{"dataset": "crops of objects in photos (Visual Genome)", "cond_dim": 192, "norm": "groupnorm", "weight_standardization": false, "pixel_unshuffle": 2, "upsampling": "nearest_conv", "init": "kaiming_normal", "muon_scale": "match_rms_adamw", "lr": 0.0043, "final_lr_fraction": 0, "weight_decay": 0.02, "adamw_weight_decay_other_params": 0.05}
Rows from block 5, named by matrix and row number. Rows with one number belong to one channel. Each number is 200 + 20 x the weight over its row's rms, rounded and kept within 0 to 999. All counts start at 0. After the name is the row's rms in percent of the matrix's.
# convs0: first 3x3 conv (model.mid.0.convs.0.weight, 96x96x3x3), inputs 24-35, a 3x3 kernel for each
# convs1: second 3x3 conv (model.mid.0.convs.1.weight, 96x96x3x3, transposed), outputs 24-35, a 3x3 kernel for each
convs0.40,121,205,171,196,194,177,206,245,231,249,223,189,185,208,190,190,200,208,194,209,221,197,210,179,187,217,228,225,179,207,192,188,193,182,201,186,183,196,194,192,203,191,205,223,220,218,197,203,213,182,189,191,201,194,193,223,172,192,206,152,179,218,238,213,193,189,177,201,198,188,207,204,205,188,191,230,194,165,195,200,196,196,238,191,171,183,165,185,139,123,158,211,212,219,210,204,202,203,212,218,213,264,298,207,194,208,217,213,214
convs1.40,154,165,167,175,178,171,192,186,183,206,176,181,222,196,158,188,176,142,175,214,204,213,212,208,184,169,232,205,166,175,197,212,206,231,245,202,209,202,203,185,180,209,210,175,170,192,206,222,196,180,206,184,216,219,197,189,189,205,181,184,158,206,237,180,203,206,190,229,192,164,213,216,183,187,206,218,198,227,220,180,206,194,186,188,204,188,200,198,190,225,214,202,195,181,186,206,184,157,173,167,236,203,190,210,181,202,206,176,197
convs0.41,102,184,188,138,191,188,177,214,195,197,221,223,231,219,212,193,220,203,191,212,174,245,183,211,229,218,214,227,201,179,173,188,198,180,196,192,219,224,209,196,211,188,187,208,190,170,218,204,190,204,187,191,211,179,209,208,191,216,213,177,181,184,195,224,204,178,163,243,197,160,202,183,187,183,162,183,216,217,213,167,205,220,197,238,180,202,230,166,156,237,132,217,208,206,214,200,211,216,196,193,173,166,157,184,195,184,181,193,193
convs1.41,067,178,201,211,188,180,212,205,224,219,203,218,203,191,185,180,162,152,189,230,214,193,227,215,164,210,223,157,228,215,203,277,240,209,245,218,167,200,184,196,207,198,205,231,189,205,185,227,190,193,211,177,177,193,184,205,203,175,213,224,196,219,243,199,178,192,193,207,189,173,194,210,198,180,204,199,190,209,196,187,212,172,195,188,199,223,217,208,252,235,210,233,220,203,195,188,181,198,200,187,200,215,226,198,194,214,198,174,208
convs0.42,128,164,188,177,181,212,163,172,217,165,229,160,156,216,179,191,191,174,216,181,153,207,215,200,258,145,163,293,200,205,192,189,169,184,219,218,234,202,199,187,193,196,201,187,204,212,229,210,219,203,189,218,194,184,201,188,203,232,208,227,239,202,183,204,175,205,216,174,195,201,222,207,213,232,206,197,212,231,232,207,207,248,185,185,216,157,178,221,179,178,170,195,209,207,193,209,200,204,204,204,248,209,163,228,209,181,184,188,191
convs1.42,146,215,185,199,227,214,195,216,222,208,195,194,195,217,191,188,222,223,184,208,228,228,197,199,188,200,197,175,215,194,194,231,195,207,247,209,197,191,204,203,168,229,246,196,235,275,229,212,214,213,216,185,206,192,152,184,192,177,212,199,161,224,210,157,233,193,191,221,187,193,229,216,197,214,183,182,181,147,147,186,173,146,202,209,180,157,169,190,168,207,217,241,208,189,198,172,153,190,167,165,218,195,224,196,147,171,212,182,199
convs0.43,102,189,199,186,178,197,162,123,143,128,197,197,192,173,191,180,186,180,201,200,215,223,232,207,221,183,206,238,175,206,190,175,171,167,174,196,223,190,171,195,211,187,188,228,211,200,209,203,203,175,193,204,180,208,208,196,180,205,206,193,199,172,166,206,209,210,182,168,186,190,197,189,213,219,254,214,211,223,205,179,192,193,204,227,189,128,189,132,195,189,172,191,193,187,210,204,205,210,217,210,214,224,200,214,219,216,230,240,222
convs1.43,054,199,200,243,205,196,231,206,196,207,188,206,220,191,214,228,242,259,269,240,221,202,226,230,200,190,167,181,216,211,187,184,180,172,203,185,203,207,188,181,199,168,171,199,187,190,194,196,203,167,181,183,167,202,180,200,200,184,216,220,219,190,183,208,207,204,207,204,198,200,206,182,171,215,229,230,175,173,196,213,223,225,184,193,186,196,216,222,218,189,230,231,229,211,190,205,193,179,190,187,214,217,223,188,195,201,185,201,204
convs0.44,105,176,168,206,173,183,187,189,173,185,197,259,230,220,214,217,208,195,183,245,247,175,222,222,196,265,200,180,200,206,172,217,193,190,195,192,194,185,213,226,196,194,216,199,206,193,210,221,162,184,176,200,211,197,196,245,222,170,246,189,170,290,181,148,211,204,207,239,193,198,223,181,192,220,158,160,208,157,197,201,205,185,195,205,185,192,156,222,219,191,183,179,192,181,188,187,178,199,198,185,187,214,206,189,177,219,222,242,204
convs1.44,086,207,192,254,197,200,220,200,203,224,178,169,171,172,167,163,190,175,181,223,228,236,197,204,231,200,218,228,194,214,232,179,184,207,229,218,216,190,187,187,184,204,206,180,190,198,189,180,183,174,202,204,164,211,207,187,175,202,160,161,228,165,172,233,217,217,202,203,213,196,201,178,214,225,218,228,155,202,202,168,213,219,193,157,193,191,188,226,179,167,191,204,180,207,216,184,189,192,214,218,198,181,197,215,205,209,192,210,215
convs0.45,092,186,189,187,176,170,201,183,180,230,195,174,220,196,169,205,197,166,209,206,232,216,271,259,218,257,257,198,181,214,192,209,216,182,180,211,181,191,189,206,173,190,200,211,171,189,187,177,165,185,184,197,203,194,196,145,206,196,209,166,166,242,217,160,210,209,216,229,195,190,201,239,212,214,149,174,225,209,162,246,194,168,230,177,205,206,160,196,231,189,242,183,187,191,193,192,205,186,176,198,175,183,211,168,177,183,192,196,198
convs1.45,049,180,210,206,183,230,233,173,188,194,204,218,200,191,203,209,196,185,193,198,216,225,195,227,237,216,245,228,208,213,238,215,222,235,209,249,249,168,199,228,178,204,213,189,223,199,196,199,213,180,193,206,181,209,204,192,189,205,181,194,230,201,199,227,231,228,197,201,229,205,200,206,177,234,246,224,228,233,229,213,240,219,182,192,196,162,192,217,160,179,193,221,182,206,201,202,219,189,193,232,210,211,229,187,183,235,187,180,220
convs0.46,069,184,175,180,183,207,204,148,172,174,217,197,164,206,192,205,171,178,206,168,185,202,216,198,203,246,225,225,174,188,200,195,180,183,191,188,185,184,191,190,175,215,191,199,235,205,201,178,213,181,179,174,196,188,200,168,160,176,188,168,195,179,186,197,202,189,173,161,179,192,187,177,181,186,204,186,180,205,153,200,176,165,180,200,225,189,196,245,156,175,214,176,196,207,172,191,196,195,192,185,245,222,236,233,202,198,179,223,223
convs1.46,026,207,189,186,206,203,192,185,203,179,198,243,207,222,258,241,223,225,225,207,194,197,218,227,209,202,247,222,188,159,168,233,176,173,220,197,206,217,219,225,210,208,248,219,220,194,195,207,232,188,204,201,201,200,195,221,203,212,223,224,200,197,212,194,178,216,177,208,194,172,225,192,168,215,212,197,207,225,193,207,212,168,158,193,206,139,164,209,156,183,187,215,209,206,191,199,225,157,176,198,233,216,203,224,199,193,216,208,198
convs0.47,114,199,208,211,193,171,213,198,181,177,190,196,194,198,208,226,155,197,175,259,249,215,237,220,215,182,198,183,165,171,210,154,199,244,190,216,252,220,215,220,237,219,212,203,183,201,236,208,260,200,184,206,207,201,198,232,222,273,184,195,252,148,191,187,217,194,195,186,193,194,191,187,207,200,222,246,176,241,221,201,263,216,191,183,201,181,226,218,122,169,159,202,201,193,201,199,195,189,195,192,247,233,240,195,191,204,188,205,239
convs1.47,114,223,206,210,195,211,200,208,220,228,204,195,205,199,196,169,210,196,182,215,190,194,190,180,183,189,187,183,197,177,179,223,240,217,241,224,213,247,229,190,237,217,201,226,231,223,226,241,245,202,191,180,204,160,165,188,183,166,195,187,145,201,201,176,190,193,224,201,200,207,186,198,191,239,225,216,210,166,151,197,179,161,188,203,207,163,159,161,199,196,197,206,184,172,176,178,171,172,172,185,196,187,212,186,163,143,200,182,151
convs0.48,092,163,201,221,214,211,189,185,212,197,197,197,216,173,199,193,190,186,197,223,187,196,225,200,197,190,178,193,180,179,186,225,216,175,198,202,206,196,226,227,185,208,196,180,205,213,195,181,204,203,170,173,202,197,197,186,213,194,217,184,197,201,182,179,229,238,234,180,206,230,220,245,238,216,154,197,229,187,181,233,198,209,214,211,265,201,206,210,176,178,219,197,215,189,183,218,191,180,206,211,159,172,207,242,254,197,195,214,217
convs1.48,056,226,200,207,204,161,195,191,192,224,205,211,213,194,177,186,219,245,181,177,166,202,156,180,201,185,218,216,202,186,190,188,186,186,226,201,221,186,176,194,195,188,190,214,227,223,193,205,197,188,197,183,181,210,169,194,193,193,190,168,187,208,186,204,212,208,182,225,224,202,198,194,172,214,207,215,218,205,199,220,204,183,175,183,193,144,155,188,188,188,241,205,197,220,217,204,209,206,184,206,213,204,195,214,197,219,201,190,189
convs0.49,096,183,218,174,155,174,164,196,187,196,198,177,177,219,192,219,198,190,200,179,206,173,193,217,183,204,241,207,215,214,216,199,172,199,204,192,208,203,212,190,206,199,194,200,193,184,195,190,190,217,214,197,188,197,181,213,183,180,193,195,212,200,207,192,183,180,189,184,175,184,190,210,182,159,169,163,171,166,194,254,215,160,223,183,187,197,212,239,214,188,184,183,201,210,202,214,204,192,225,215,204,196,208,226,214,241,219,232,225
convs1.49,056,236,211,230,211,200,211,222,197,199,201,203,206,211,201,196,191,164,182,206,211,194,229,224,221,223,237,248,183,198,206,204,181,194,204,187,174,218,177,164,194,171,161,198,215,200,167,181,214,171,165,207,191,191,204,216,235,215,215,232,206,206,194,202,209,209,198,203,185,184,187,179,183,186,181,183,214,219,212,203,214,232,230,221,237,247,230,247,250,240,240,186,198,181,227,215,214,219,176,198,201,169,183,220,195,205,212,206,227
convs0.50,081,198,189,177,216,185,162,192,183,200,178,181,199,186,173,160,175,194,186,222,212,176,227,194,168,232,210,160,192,185,143,171,157,140,170,180,162,189,188,204,207,187,184,186,180,171,190,209,194,202,181,206,201,182,184,205,211,186,204,223,230,189,219,204,213,209,219,208,219,187,187,209,210,177,172,200,198,197,195,216,192,191,206,202,217,219,187,232,229,209,236,197,207,182,203,194,196,197,182,197,209,212,224,234,250,261,190,213,221
convs1.50,036,195,200,214,176,191,198,200,207,210,192,190,200,208,216,210,203,189,226,218,223,213,213,230,247,216,234,233,192,184,186,202,209,190,202,202,173,198,218,230,218,248,215,214,221,215,198,206,194,193,210,221,199,201,213,217,209,190,211,221,197,213,196,197,222,240,239,230,246,227,224,223,217,182,227,224,184,203,217,191,231,245,201,215,214,213,240,215,208,235,201,194,191,200,213,227,216,256,246,232,243,197,217,232,205,210,230,233,247
convs0.51,085,185,185,192,222,214,212,222,218,228,218,193,238,227,214,201,210,206,185,211,221,182,205,221,220,214,219,204,175,183,201,171,214,207,207,218,209,215,222,192,195,199,174,199,215,181,207,208,201,200,206,199,207,194,183,185,162,207,198,194,197,189,194,185,179,189,199,219,206,189,187,204,192,186,181,156,190,184,152,172,195,177,189,214,188,217,186,216,181,173,180,194,203,200,185,193,202,186,215,209,233,223,213,223,211,211,199,212,238
convs1.51,031,208,204,220,213,206,211,211,196,204,224,183,197,224,197,213,202,194,187,209,216,194,206,197,214,197,197,195,215,199,226,218,202,232,227,237,233,170,203,203,224,225,216,198,215,220,192,191,188,211,216,210,214,220,208,192,183,187,164,179,191,203,208,189,183,183,188,205,229,221,207,209,215,197,193,194,211,229,206,216,236,233,205,204,223,205,191,211,182,173,192,184,217,212,209,222,218,224,197,191,202,184,183,228,226,191,217,198,200
convs0.52,075,177,208,183,197,209,183,171,197,188,160,194,158,197,203,205,186,178,209,218,181,204,224,219,203,228,161,164,182,208,199,203,203,169,188,204,198,187,182,200,211,180,185,194,194,195,184,169,210,196,184,209,185,177,197,196,192,171,209,216,211,193,204,209,226,187,184,211,173,183,194,198,211,197,193,178,197,211,184,173,173,173,155,171,181,164,176,179,180,143,163,212,214,203,206,224,221,197,212,202,238,232,244,219,248,246,254,229,245
convs1.52,029,200,187,207,179,170,205,186,184,206,179,186,172,214,216,237,177,204,214,198,227,180,169,214,204,184,233,206,215,193,198,201,201,229,186,197,216,197,210,210,210,201,190,198,189,185,189,201,212,213,213,201,198,202,200,240,230,207,200,205,218,196,195,199,184,212,223,179,196,216,180,177,176,174,166,183,220,222,233,214,218,226,212,218,227,201,210,257,203,194,219,194,238,253,219,268,241,205,217,227,180,171,174,196,191,183,216,190,191
convs0.53,103,194,261,190,165,208,173,165,165,147,245,254,184,213,218,188,222,199,193,195,212,232,204,177,202,229,210,219,203,214,210,202,198,208,189,186,179,207,207,193,184,198,190,171,177,180,189,162,194,193,196,217,185,213,189,194,234,198,189,158,166,230,222,191,188,200,226,196,192,207,198,216,190,236,205,223,223,224,235,177,207,208,173,197,223,175,190,215,168,152,166,193,206,208,201,195,202,192,193,198,201,192,189,218,255,270,200,194,205
convs1.53,098,211,202,203,210,204,188,221,219,203,227,231,220,194,202,190,174,197,210,180,181,163,197,216,195,194,203,210,197,201,195,162,181,177,179,204,206,187,176,208,172,177,196,173,173,170,204,209,222,176,195,207,186,189,188,214,236,219,224,266,241,211,218,215,240,220,226,234,221,213,189,165,174,166,198,183,187,183,165,198,206,184,182,188,170,214,201,199,209,198,208,199,226,215,194,228,222,200,187,208,191,170,196,197,217,221,219,243,210
convs0.54,110,194,215,202,195,210,229,180,203,195,187,197,227,213,201,206,192,202,183,254,198,187,205,240,216,171,195,216,231,210,211,209,206,227,198,227,226,207,221,224,195,214,206,194,210,211,201,218,235,192,186,175,203,211,198,222,211,275,193,195,207,159,187,194,189,194,219,205,184,203,244,224,215,197,191,243,245,203,197,245,206,216,189,204,234,171,173,191,171,166,160,201,195,202,196,188,197,199,201,203,249,191,182,200,175,165,210,200,185
convs1.54,117,247,216,203,190,205,203,166,215,222,188,201,202,192,204,192,231,208,192,198,231,216,232,240,220,234,221,189,206,176,183,225,218,222,273,259,225,233,215,162,232,209,152,224,216,186,209,186,201,210,218,217,204,162,164,206,210,178,219,197,162,230,196,166,196,200,211,205,181,180,206,185,191,202,235,225,224,239,199,197,191,137,262,197,174,211,162,173,201,200,210,193,203,247,211,221,219,205,189,158,208,176,236,211,191,208,200,172,150