config.yaml
model: "class-conditioned image flow-matching model"
dataset: "crops of objects in photos (Visual Genome)"
objective: "flow_matching"
logit_normal_time: true
pixel_unshuffle: 2
init: "kaiming_normal"
momentum: 0.95
orthogonalizer: "polar_express"
steps: 19500
epochs: 10.1
Rows from block 3, named by matrix and row number. Rows with one number belong to one channel. Each number is 200 + 40 x the weight over the matrix's rms, rounded and kept within 0 to 999. All counts start at 0.
# convs0: first 3x3 conv (model.enc.1.1.convs.0.weight, 96x96x3x3), inputs 12-23, a 3x3 kernel for each
# convs1: second 3x3 conv (model.enc.1.1.convs.1.weight, 96x96x3x3, transposed), outputs 12-23, a 3x3 kernel for each
convs0.56,205,271,165,189,230,168,170,234,222,202,205,225,200,220,160,186,217,214,180,171,133,165,133,188,203,224,160,201,205,173,229,152,183,218,216,184,184,225,214,239,181,213,202,191,195,225,174,199,181,123,161,174,300,203,225,249,203,229,240,191,203,213,191,248,211,226,220,236,192,206,267,192,194,210,205,222,257,176,184,195,170,216,238,162,247,214,234,205,211,218,236,236,213,245,258,206,243,252,213,221,230,206,240,316,206,206,330,219
convs1.56,199,153,246,178,190,201,215,231,210,184,272,204,142,172,190,210,240,185,155,213,211,179,183,224,203,257,233,224,151,221,244,227,218,194,206,190,224,180,195,193,222,204,193,239,203,177,244,206,183,227,251,225,141,204,209,199,195,210,249,195,236,205,191,128,183,147,203,232,181,188,143,199,247,250,247,239,222,240,221,250,199,209,244,217,193,296,98,232,229,153,233,208,204,208,180,160,212,198,193,169,191,176,207,212,150,178,233,169
convs0.57,195,182,176,175,194,168,187,196,173,248,254,259,239,253,248,280,264,253,192,218,208,172,222,212,177,191,212,156,206,209,219,266,211,216,245,238,173,150,208,167,190,186,122,142,163,185,188,225,190,216,239,231,199,201,144,141,164,102,103,110,154,150,157,178,161,174,187,167,224,240,194,184,186,158,198,184,145,181,192,158,168,187,212,239,188,240,216,230,247,247,177,171,179,202,185,191,182,179,166,215,221,241,181,195,190,184,198,195
convs1.57,176,189,192,146,162,159,171,169,169,215,204,185,239,236,240,228,224,218,170,182,187,182,174,195,202,189,195,220,206,178,247,205,202,215,193,194,205,207,195,188,191,180,194,206,201,220,244,233,215,228,224,193,213,192,194,200,195,198,211,217,205,212,209,193,189,196,213,198,217,208,218,242,164,188,184,166,181,201,170,183,196,203,205,212,202,185,195,218,192,215,156,157,169,153,147,156,171,169,171,194,198,203,205,211,211,204,206,205
convs0.58,194,204,211,177,219,233,200,191,206,143,204,190,188,194,198,177,202,201,262,168,198,115,192,187,215,162,230,169,224,270,48,285,256,209,177,213,165,203,224,218,115,212,206,171,190,175,168,197,243,122,179,234,198,176,230,185,214,255,169,193,210,210,198,275,330,205,167,189,231,236,151,252,265,213,237,240,190,230,199,222,226,155,226,197,169,354,198,210,253,205,246,193,219,255,198,224,245,216,213,265,193,198,207,233,156,198,247,186
convs1.58,189,220,226,191,252,117,218,200,211,183,167,216,200,268,224,245,238,171,237,273,186,231,301,191,275,197,262,188,170,166,187,187,99,176,164,190,177,191,232,203,167,149,250,188,183,200,251,118,259,227,71,268,232,210,214,249,210,220,311,180,227,250,156,183,181,229,142,196,140,195,336,154,173,190,189,187,217,204,224,239,282,170,143,183,144,141,116,126,114,141,193,174,180,105,154,58,253,169,175,193,166,236,188,190,215,182,127,165
convs0.59,191,195,164,239,256,175,220,262,212,217,248,217,239,236,182,194,201,227,224,238,226,249,219,154,221,284,231,167,187,241,224,221,290,176,187,233,180,189,184,195,254,183,158,128,189,190,244,213,194,220,213,168,233,252,270,228,270,275,230,192,214,244,246,182,233,145,237,251,220,231,184,214,192,162,103,244,254,120,217,229,171,184,177,145,150,134,206,171,152,121,221,221,235,244,238,228,224,211,203,173,169,142,166,185,172,142,185,258
convs1.59,214,147,177,234,67,92,261,232,207,230,207,205,232,166,169,198,179,193,181,205,163,208,229,176,219,188,195,188,229,241,185,216,225,202,177,189,229,199,208,231,137,225,233,164,207,205,152,238,203,252,281,202,228,256,185,207,224,204,235,201,189,242,215,172,243,118,209,176,207,309,202,194,204,166,198,287,150,191,242,174,162,253,248,230,216,209,247,182,234,205,220,238,283,229,200,199,263,226,200,160,214,210,176,245,207,226,239,210
convs0.60,173,166,173,202,212,159,176,164,173,160,172,196,194,183,171,183,202,195,212,134,184,238,198,176,218,203,182,209,144,161,170,173,206,189,159,176,204,262,228,155,275,157,244,193,210,255,115,232,232,171,190,172,153,185,178,220,158,195,200,180,178,209,202,207,160,184,150,131,144,183,183,224,227,238,199,211,193,160,165,171,153,219,236,162,258,256,234,203,226,213,186,207,185,202,204,208,188,194,196,261,257,252,235,126,136,263,194,244
convs1.60,236,254,205,222,229,221,209,237,229,212,273,195,161,259,208,202,244,226,212,157,168,164,185,179,160,194,182,157,234,201,280,325,225,220,248,184,238,174,181,187,243,176,213,134,180,159,177,209,229,255,228,264,269,167,246,227,182,212,155,215,199,281,233,198,262,242,196,236,204,214,255,209,256,280,213,200,286,223,182,257,242,211,171,256,201,338,185,253,244,235,244,235,202,223,229,151,175,284,196,184,191,117,206,255,152,174,162,147
convs0.61,196,188,149,211,153,174,217,199,222,231,206,212,241,149,179,203,173,163,165,162,155,127,203,201,211,170,196,218,199,168,205,166,174,262,246,302,271,268,250,257,174,228,237,278,233,199,257,265,158,172,232,186,210,223,203,191,160,208,173,130,159,215,201,252,253,184,279,174,156,209,189,226,198,152,165,197,167,210,188,157,190,169,140,139,191,218,96,210,288,151,222,209,202,187,196,179,187,177,171,227,274,208,129,162,212,217,265,240
convs1.61,202,147,174,140,178,181,115,145,112,211,254,247,209,273,224,156,155,191,155,188,174,187,160,173,187,195,174,174,162,211,224,248,223,199,209,188,141,213,199,202,198,180,196,213,170,218,268,233,267,200,208,225,207,170,181,170,203,181,160,235,215,190,237,158,221,161,227,176,249,218,202,175,149,148,148,156,144,143,157,201,174,179,168,211,211,217,191,273,178,203,204,220,177,195,271,225,273,299,256,148,132,231,225,143,223,146,187,182
convs0.62,195,185,145,161,184,160,164,165,192,114,147,206,123,196,223,158,216,245,215,242,272,154,136,219,151,187,223,246,250,221,247,231,159,177,190,243,183,182,219,156,169,247,225,139,213,177,187,214,166,261,223,155,235,204,244,249,235,207,231,190,191,193,191,249,213,204,257,276,221,195,163,227,168,178,167,172,191,199,152,166,187,193,179,207,155,223,162,142,217,177,204,204,210,171,181,217,190,217,213,177,189,142,193,223,163,174,175,221
convs1.62,174,200,221,233,179,238,264,206,175,149,273,216,130,185,289,227,236,247,185,157,218,153,186,176,179,205,193,129,197,198,204,204,188,156,147,166,197,234,170,205,242,194,185,171,210,210,199,204,205,148,184,200,227,197,189,164,180,196,153,200,221,202,190,269,276,237,187,319,239,280,233,242,141,154,170,178,234,251,201,189,205,136,78,172,206,135,209,275,214,158,184,252,281,171,213,208,267,201,205,207,203,160,195,173,213,197,183,159
convs0.63,193,197,178,234,202,193,256,246,232,225,268,266,183,155,198,221,238,227,213,164,184,189,197,244,247,196,140,185,193,199,220,223,246,176,200,200,161,193,210,203,207,155,193,208,209,197,241,188,193,152,92,141,174,183,217,209,227,192,213,252,232,226,202,171,177,173,211,162,199,162,175,141,216,192,207,184,194,189,237,199,164,179,214,209,189,198,168,230,206,155,200,203,204,173,165,177,166,181,212,235,179,221,206,182,141,302,198,228
convs1.63,171,173,166,232,222,170,220,199,216,201,198,211,164,217,182,191,179,223,213,198,190,239,262,217,169,194,167,222,230,214,195,186,167,170,193,174,204,193,199,178,176,183,221,243,245,210,211,189,263,269,231,223,238,202,187,203,172,199,208,218,223,212,224,182,156,118,195,221,203,209,203,177,207,167,142,190,236,173,221,274,253,182,192,165,162,173,177,222,167,189,178,222,218,213,234,229,222,240,218,170,157,144,220,236,179,245,214,234
convs0.64,197,194,192,215,220,205,199,198,189,161,160,207,172,201,219,202,237,222,160,162,199,264,106,252,233,161,159,216,231,266,173,271,159,187,105,114,137,108,227,109,328,95,223,190,175,173,218,221,157,280,236,203,141,185,198,200,185,188,170,188,120,208,185,195,237,227,225,196,224,201,235,195,177,167,177,244,120,216,233,231,217,233,188,192,242,332,152,240,232,282,186,207,206,212,174,203,187,227,199,175,243,182,149,215,225,257,40,260
convs1.64,243,105,161,231,265,145,202,185,224,198,250,222,232,49,150,167,302,191,184,211,198,273,126,186,205,223,199,243,171,166,223,291,286,208,202,221,254,222,186,229,359,196,217,156,216,124,139,132,153,92,158,158,138,193,182,231,200,217,200,172,200,250,238,257,169,130,201,229,153,158,262,205,207,296,218,217,151,284,191,242,219,241,252,194,149,226,166,238,213,260,265,291,122,151,115,177,188,119,239,157,113,219,255,189,114,176,224,240
convs0.65,233,228,213,160,182,176,154,181,223,197,242,243,262,236,256,205,238,231,215,235,173,226,273,221,263,247,214,215,183,199,120,126,281,194,180,192,147,228,195,231,234,171,180,211,170,196,231,203,206,208,242,257,262,238,214,160,186,214,173,179,194,202,223,235,191,102,72,228,165,206,144,148,220,152,184,264,163,171,223,174,192,171,194,180,267,168,158,224,188,187,198,183,186,214,214,204,191,200,189,144,150,175,168,182,163,200,208,264
convs1.65,272,223,227,271,163,182,194,112,150,215,224,177,172,205,131,183,184,135,253,183,167,230,177,242,206,184,186,182,180,192,121,207,239,210,213,219,232,190,229,244,193,174,202,221,169,181,203,115,176,211,168,257,134,246,225,195,195,254,222,174,184,157,173,205,307,243,272,55,285,219,221,178,200,204,182,228,264,143,197,224,128,101,303,114,210,199,158,236,186,231,165,185,200,153,205,201,111,171,170,215,198,230,232,226,195,223,239,201
convs0.66,242,265,195,216,237,201,188,135,142,261,267,232,157,154,258,148,208,215,203,255,176,220,221,221,236,226,174,187,276,230,193,219,198,163,137,191,291,271,212,216,215,264,165,187,192,229,203,216,183,204,228,160,241,206,199,271,276,176,246,199,213,220,188,152,155,246,167,117,259,182,129,165,188,225,244,206,246,257,219,254,184,144,182,209,183,198,185,212,107,283,227,209,195,222,179,200,210,177,197,205,141,202,210,148,132,193,223,154
convs1.66,214,181,234,162,129,247,217,176,228,197,222,233,195,256,245,172,131,153,169,122,175,197,157,175,218,226,211,176,191,144,209,210,176,153,133,153,203,237,198,179,157,216,195,148,214,241,199,226,162,108,197,184,165,175,205,204,200,192,207,153,253,214,233,212,208,219,174,215,160,150,208,194,181,165,135,170,97,163,189,133,204,145,173,157,165,206,205,159,203,238,183,268,237,188,253,230,168,218,197,233,280,243,187,258,245,211,270,257
convs0.67,177,196,208,182,188,247,214,228,225,94,147,270,195,172,200,222,222,213,217,185,211,138,245,248,193,199,193,201,218,210,148,124,218,218,213,229,94,227,167,235,195,181,232,194,192,171,263,254,180,210,215,229,254,215,172,208,187,196,130,207,210,185,201,190,66,178,165,46,126,198,181,161,204,217,264,239,252,245,249,253,215,242,157,147,257,218,263,222,219,263,224,213,196,200,171,193,188,197,194,172,180,212,185,355,287,232,228,224
convs1.67,165,146,210,98,195,291,208,267,251,221,220,210,227,261,234,124,173,270,222,215,230,216,208,175,210,174,219,205,183,219,140,131,190,265,186,116,197,196,197,152,150,174,239,206,211,181,215,212,206,188,150,213,211,218,195,195,202,175,219,226,191,206,197,210,232,202,195,264,464,321,382,159,183,142,159,189,171,201,162,183,208,199,229,223,218,230,162,232,201,233,200,195,198,130,192,245,235,238,205,194,213,194,190,151,173,213,188,259
convs0.68,195,208,195,209,196,189,179,178,212,202,181,206,126,158,232,209,169,162,171,146,199,291,125,166,191,171,200,200,206,238,234,183,193,164,198,165,174,181,209,53,365,184,202,197,226,175,247,179,108,209,192,159,219,196,164,219,204,160,209,189,200,179,208,236,184,191,271,401,239,331,162,232,220,196,216,200,165,233,175,204,223,144,177,193,166,151,215,238,209,227,235,220,196,220,186,182,198,178,183,156,181,215,251,129,204,115,268,202
convs1.68,172,273,150,217,167,188,236,188,193,108,166,308,191,222,142,239,206,221,229,276,218,245,195,316,230,195,243,211,140,165,136,196,186,170,175,189,206,193,166,204,263,200,198,153,200,226,214,208,249,223,286,187,197,224,194,230,189,234,169,207,195,180,213,195,241,336,305,472,248,244,190,213,199,251,231,262,221,264,278,211,165,226,231,262,205,98,159,169,131,171,151,178,233,233,131,144,211,164,136,225,214,218,158,73,223,213,202,171
convs0.69,191,196,182,207,229,224,233,244,216,254,246,219,214,209,201,205,215,188,225,181,203,192,174,172,183,182,191,243,251,231,135,149,212,178,177,191,202,100,223,127,87,200,158,162,169,256,203,148,166,197,248,222,238,169,282,264,275,184,145,142,161,216,229,92,331,162,175,257,171,159,181,185,215,219,221,189,182,162,185,188,181,205,250,206,176,155,177,254,241,207,179,205,193,257,250,228,208,201,219,217,205,221,109,128,187,210,233,209
convs1.69,162,171,152,151,162,184,180,207,234,236,208,196,264,262,238,248,229,296,209,248,217,191,207,183,165,185,231,214,219,211,113,181,200,202,132,151,169,177,164,172,117,205,258,197,191,256,244,219,208,170,226,223,247,220,155,184,194,213,204,207,195,247,187,175,208,167,131,295,198,251,392,185,176,194,188,236,231,278,236,249,240,186,190,243,196,188,254,228,269,243,164,173,156,209,230,244,273,273,276,191,243,168,97,172,162,179,257,253
convs0.70,227,227,159,209,217,179,205,166,120,238,228,180,282,236,239,153,228,235,217,241,291,241,191,188,194,264,255,256,207,244,214,193,159,289,207,183,198,171,208,183,228,258,120,214,197,195,239,185,207,250,231,215,223,248,149,172,214,173,210,241,205,222,227,206,287,227,172,214,173,285,172,176,237,190,190,233,240,246,239,220,220,237,210,248,218,281,198,263,244,235,196,175,185,174,186,198,177,180,188,241,178,131,265,185,153,235,125,188
convs1.70,216,224,233,192,169,214,216,204,221,181,175,210,223,172,192,223,148,158,230,211,182,221,195,175,208,206,201,239,160,153,201,200,167,194,214,183,200,198,215,182,225,215,170,190,215,232,214,240,171,186,159,234,243,207,211,218,233,164,216,201,188,212,226,183,192,255,127,181,136,234,248,169,188,195,174,213,176,182,176,182,182,230,194,176,171,171,200,213,180,250,204,202,171,225,182,116,231,174,196,228,253,228,245,234,259,247,245,206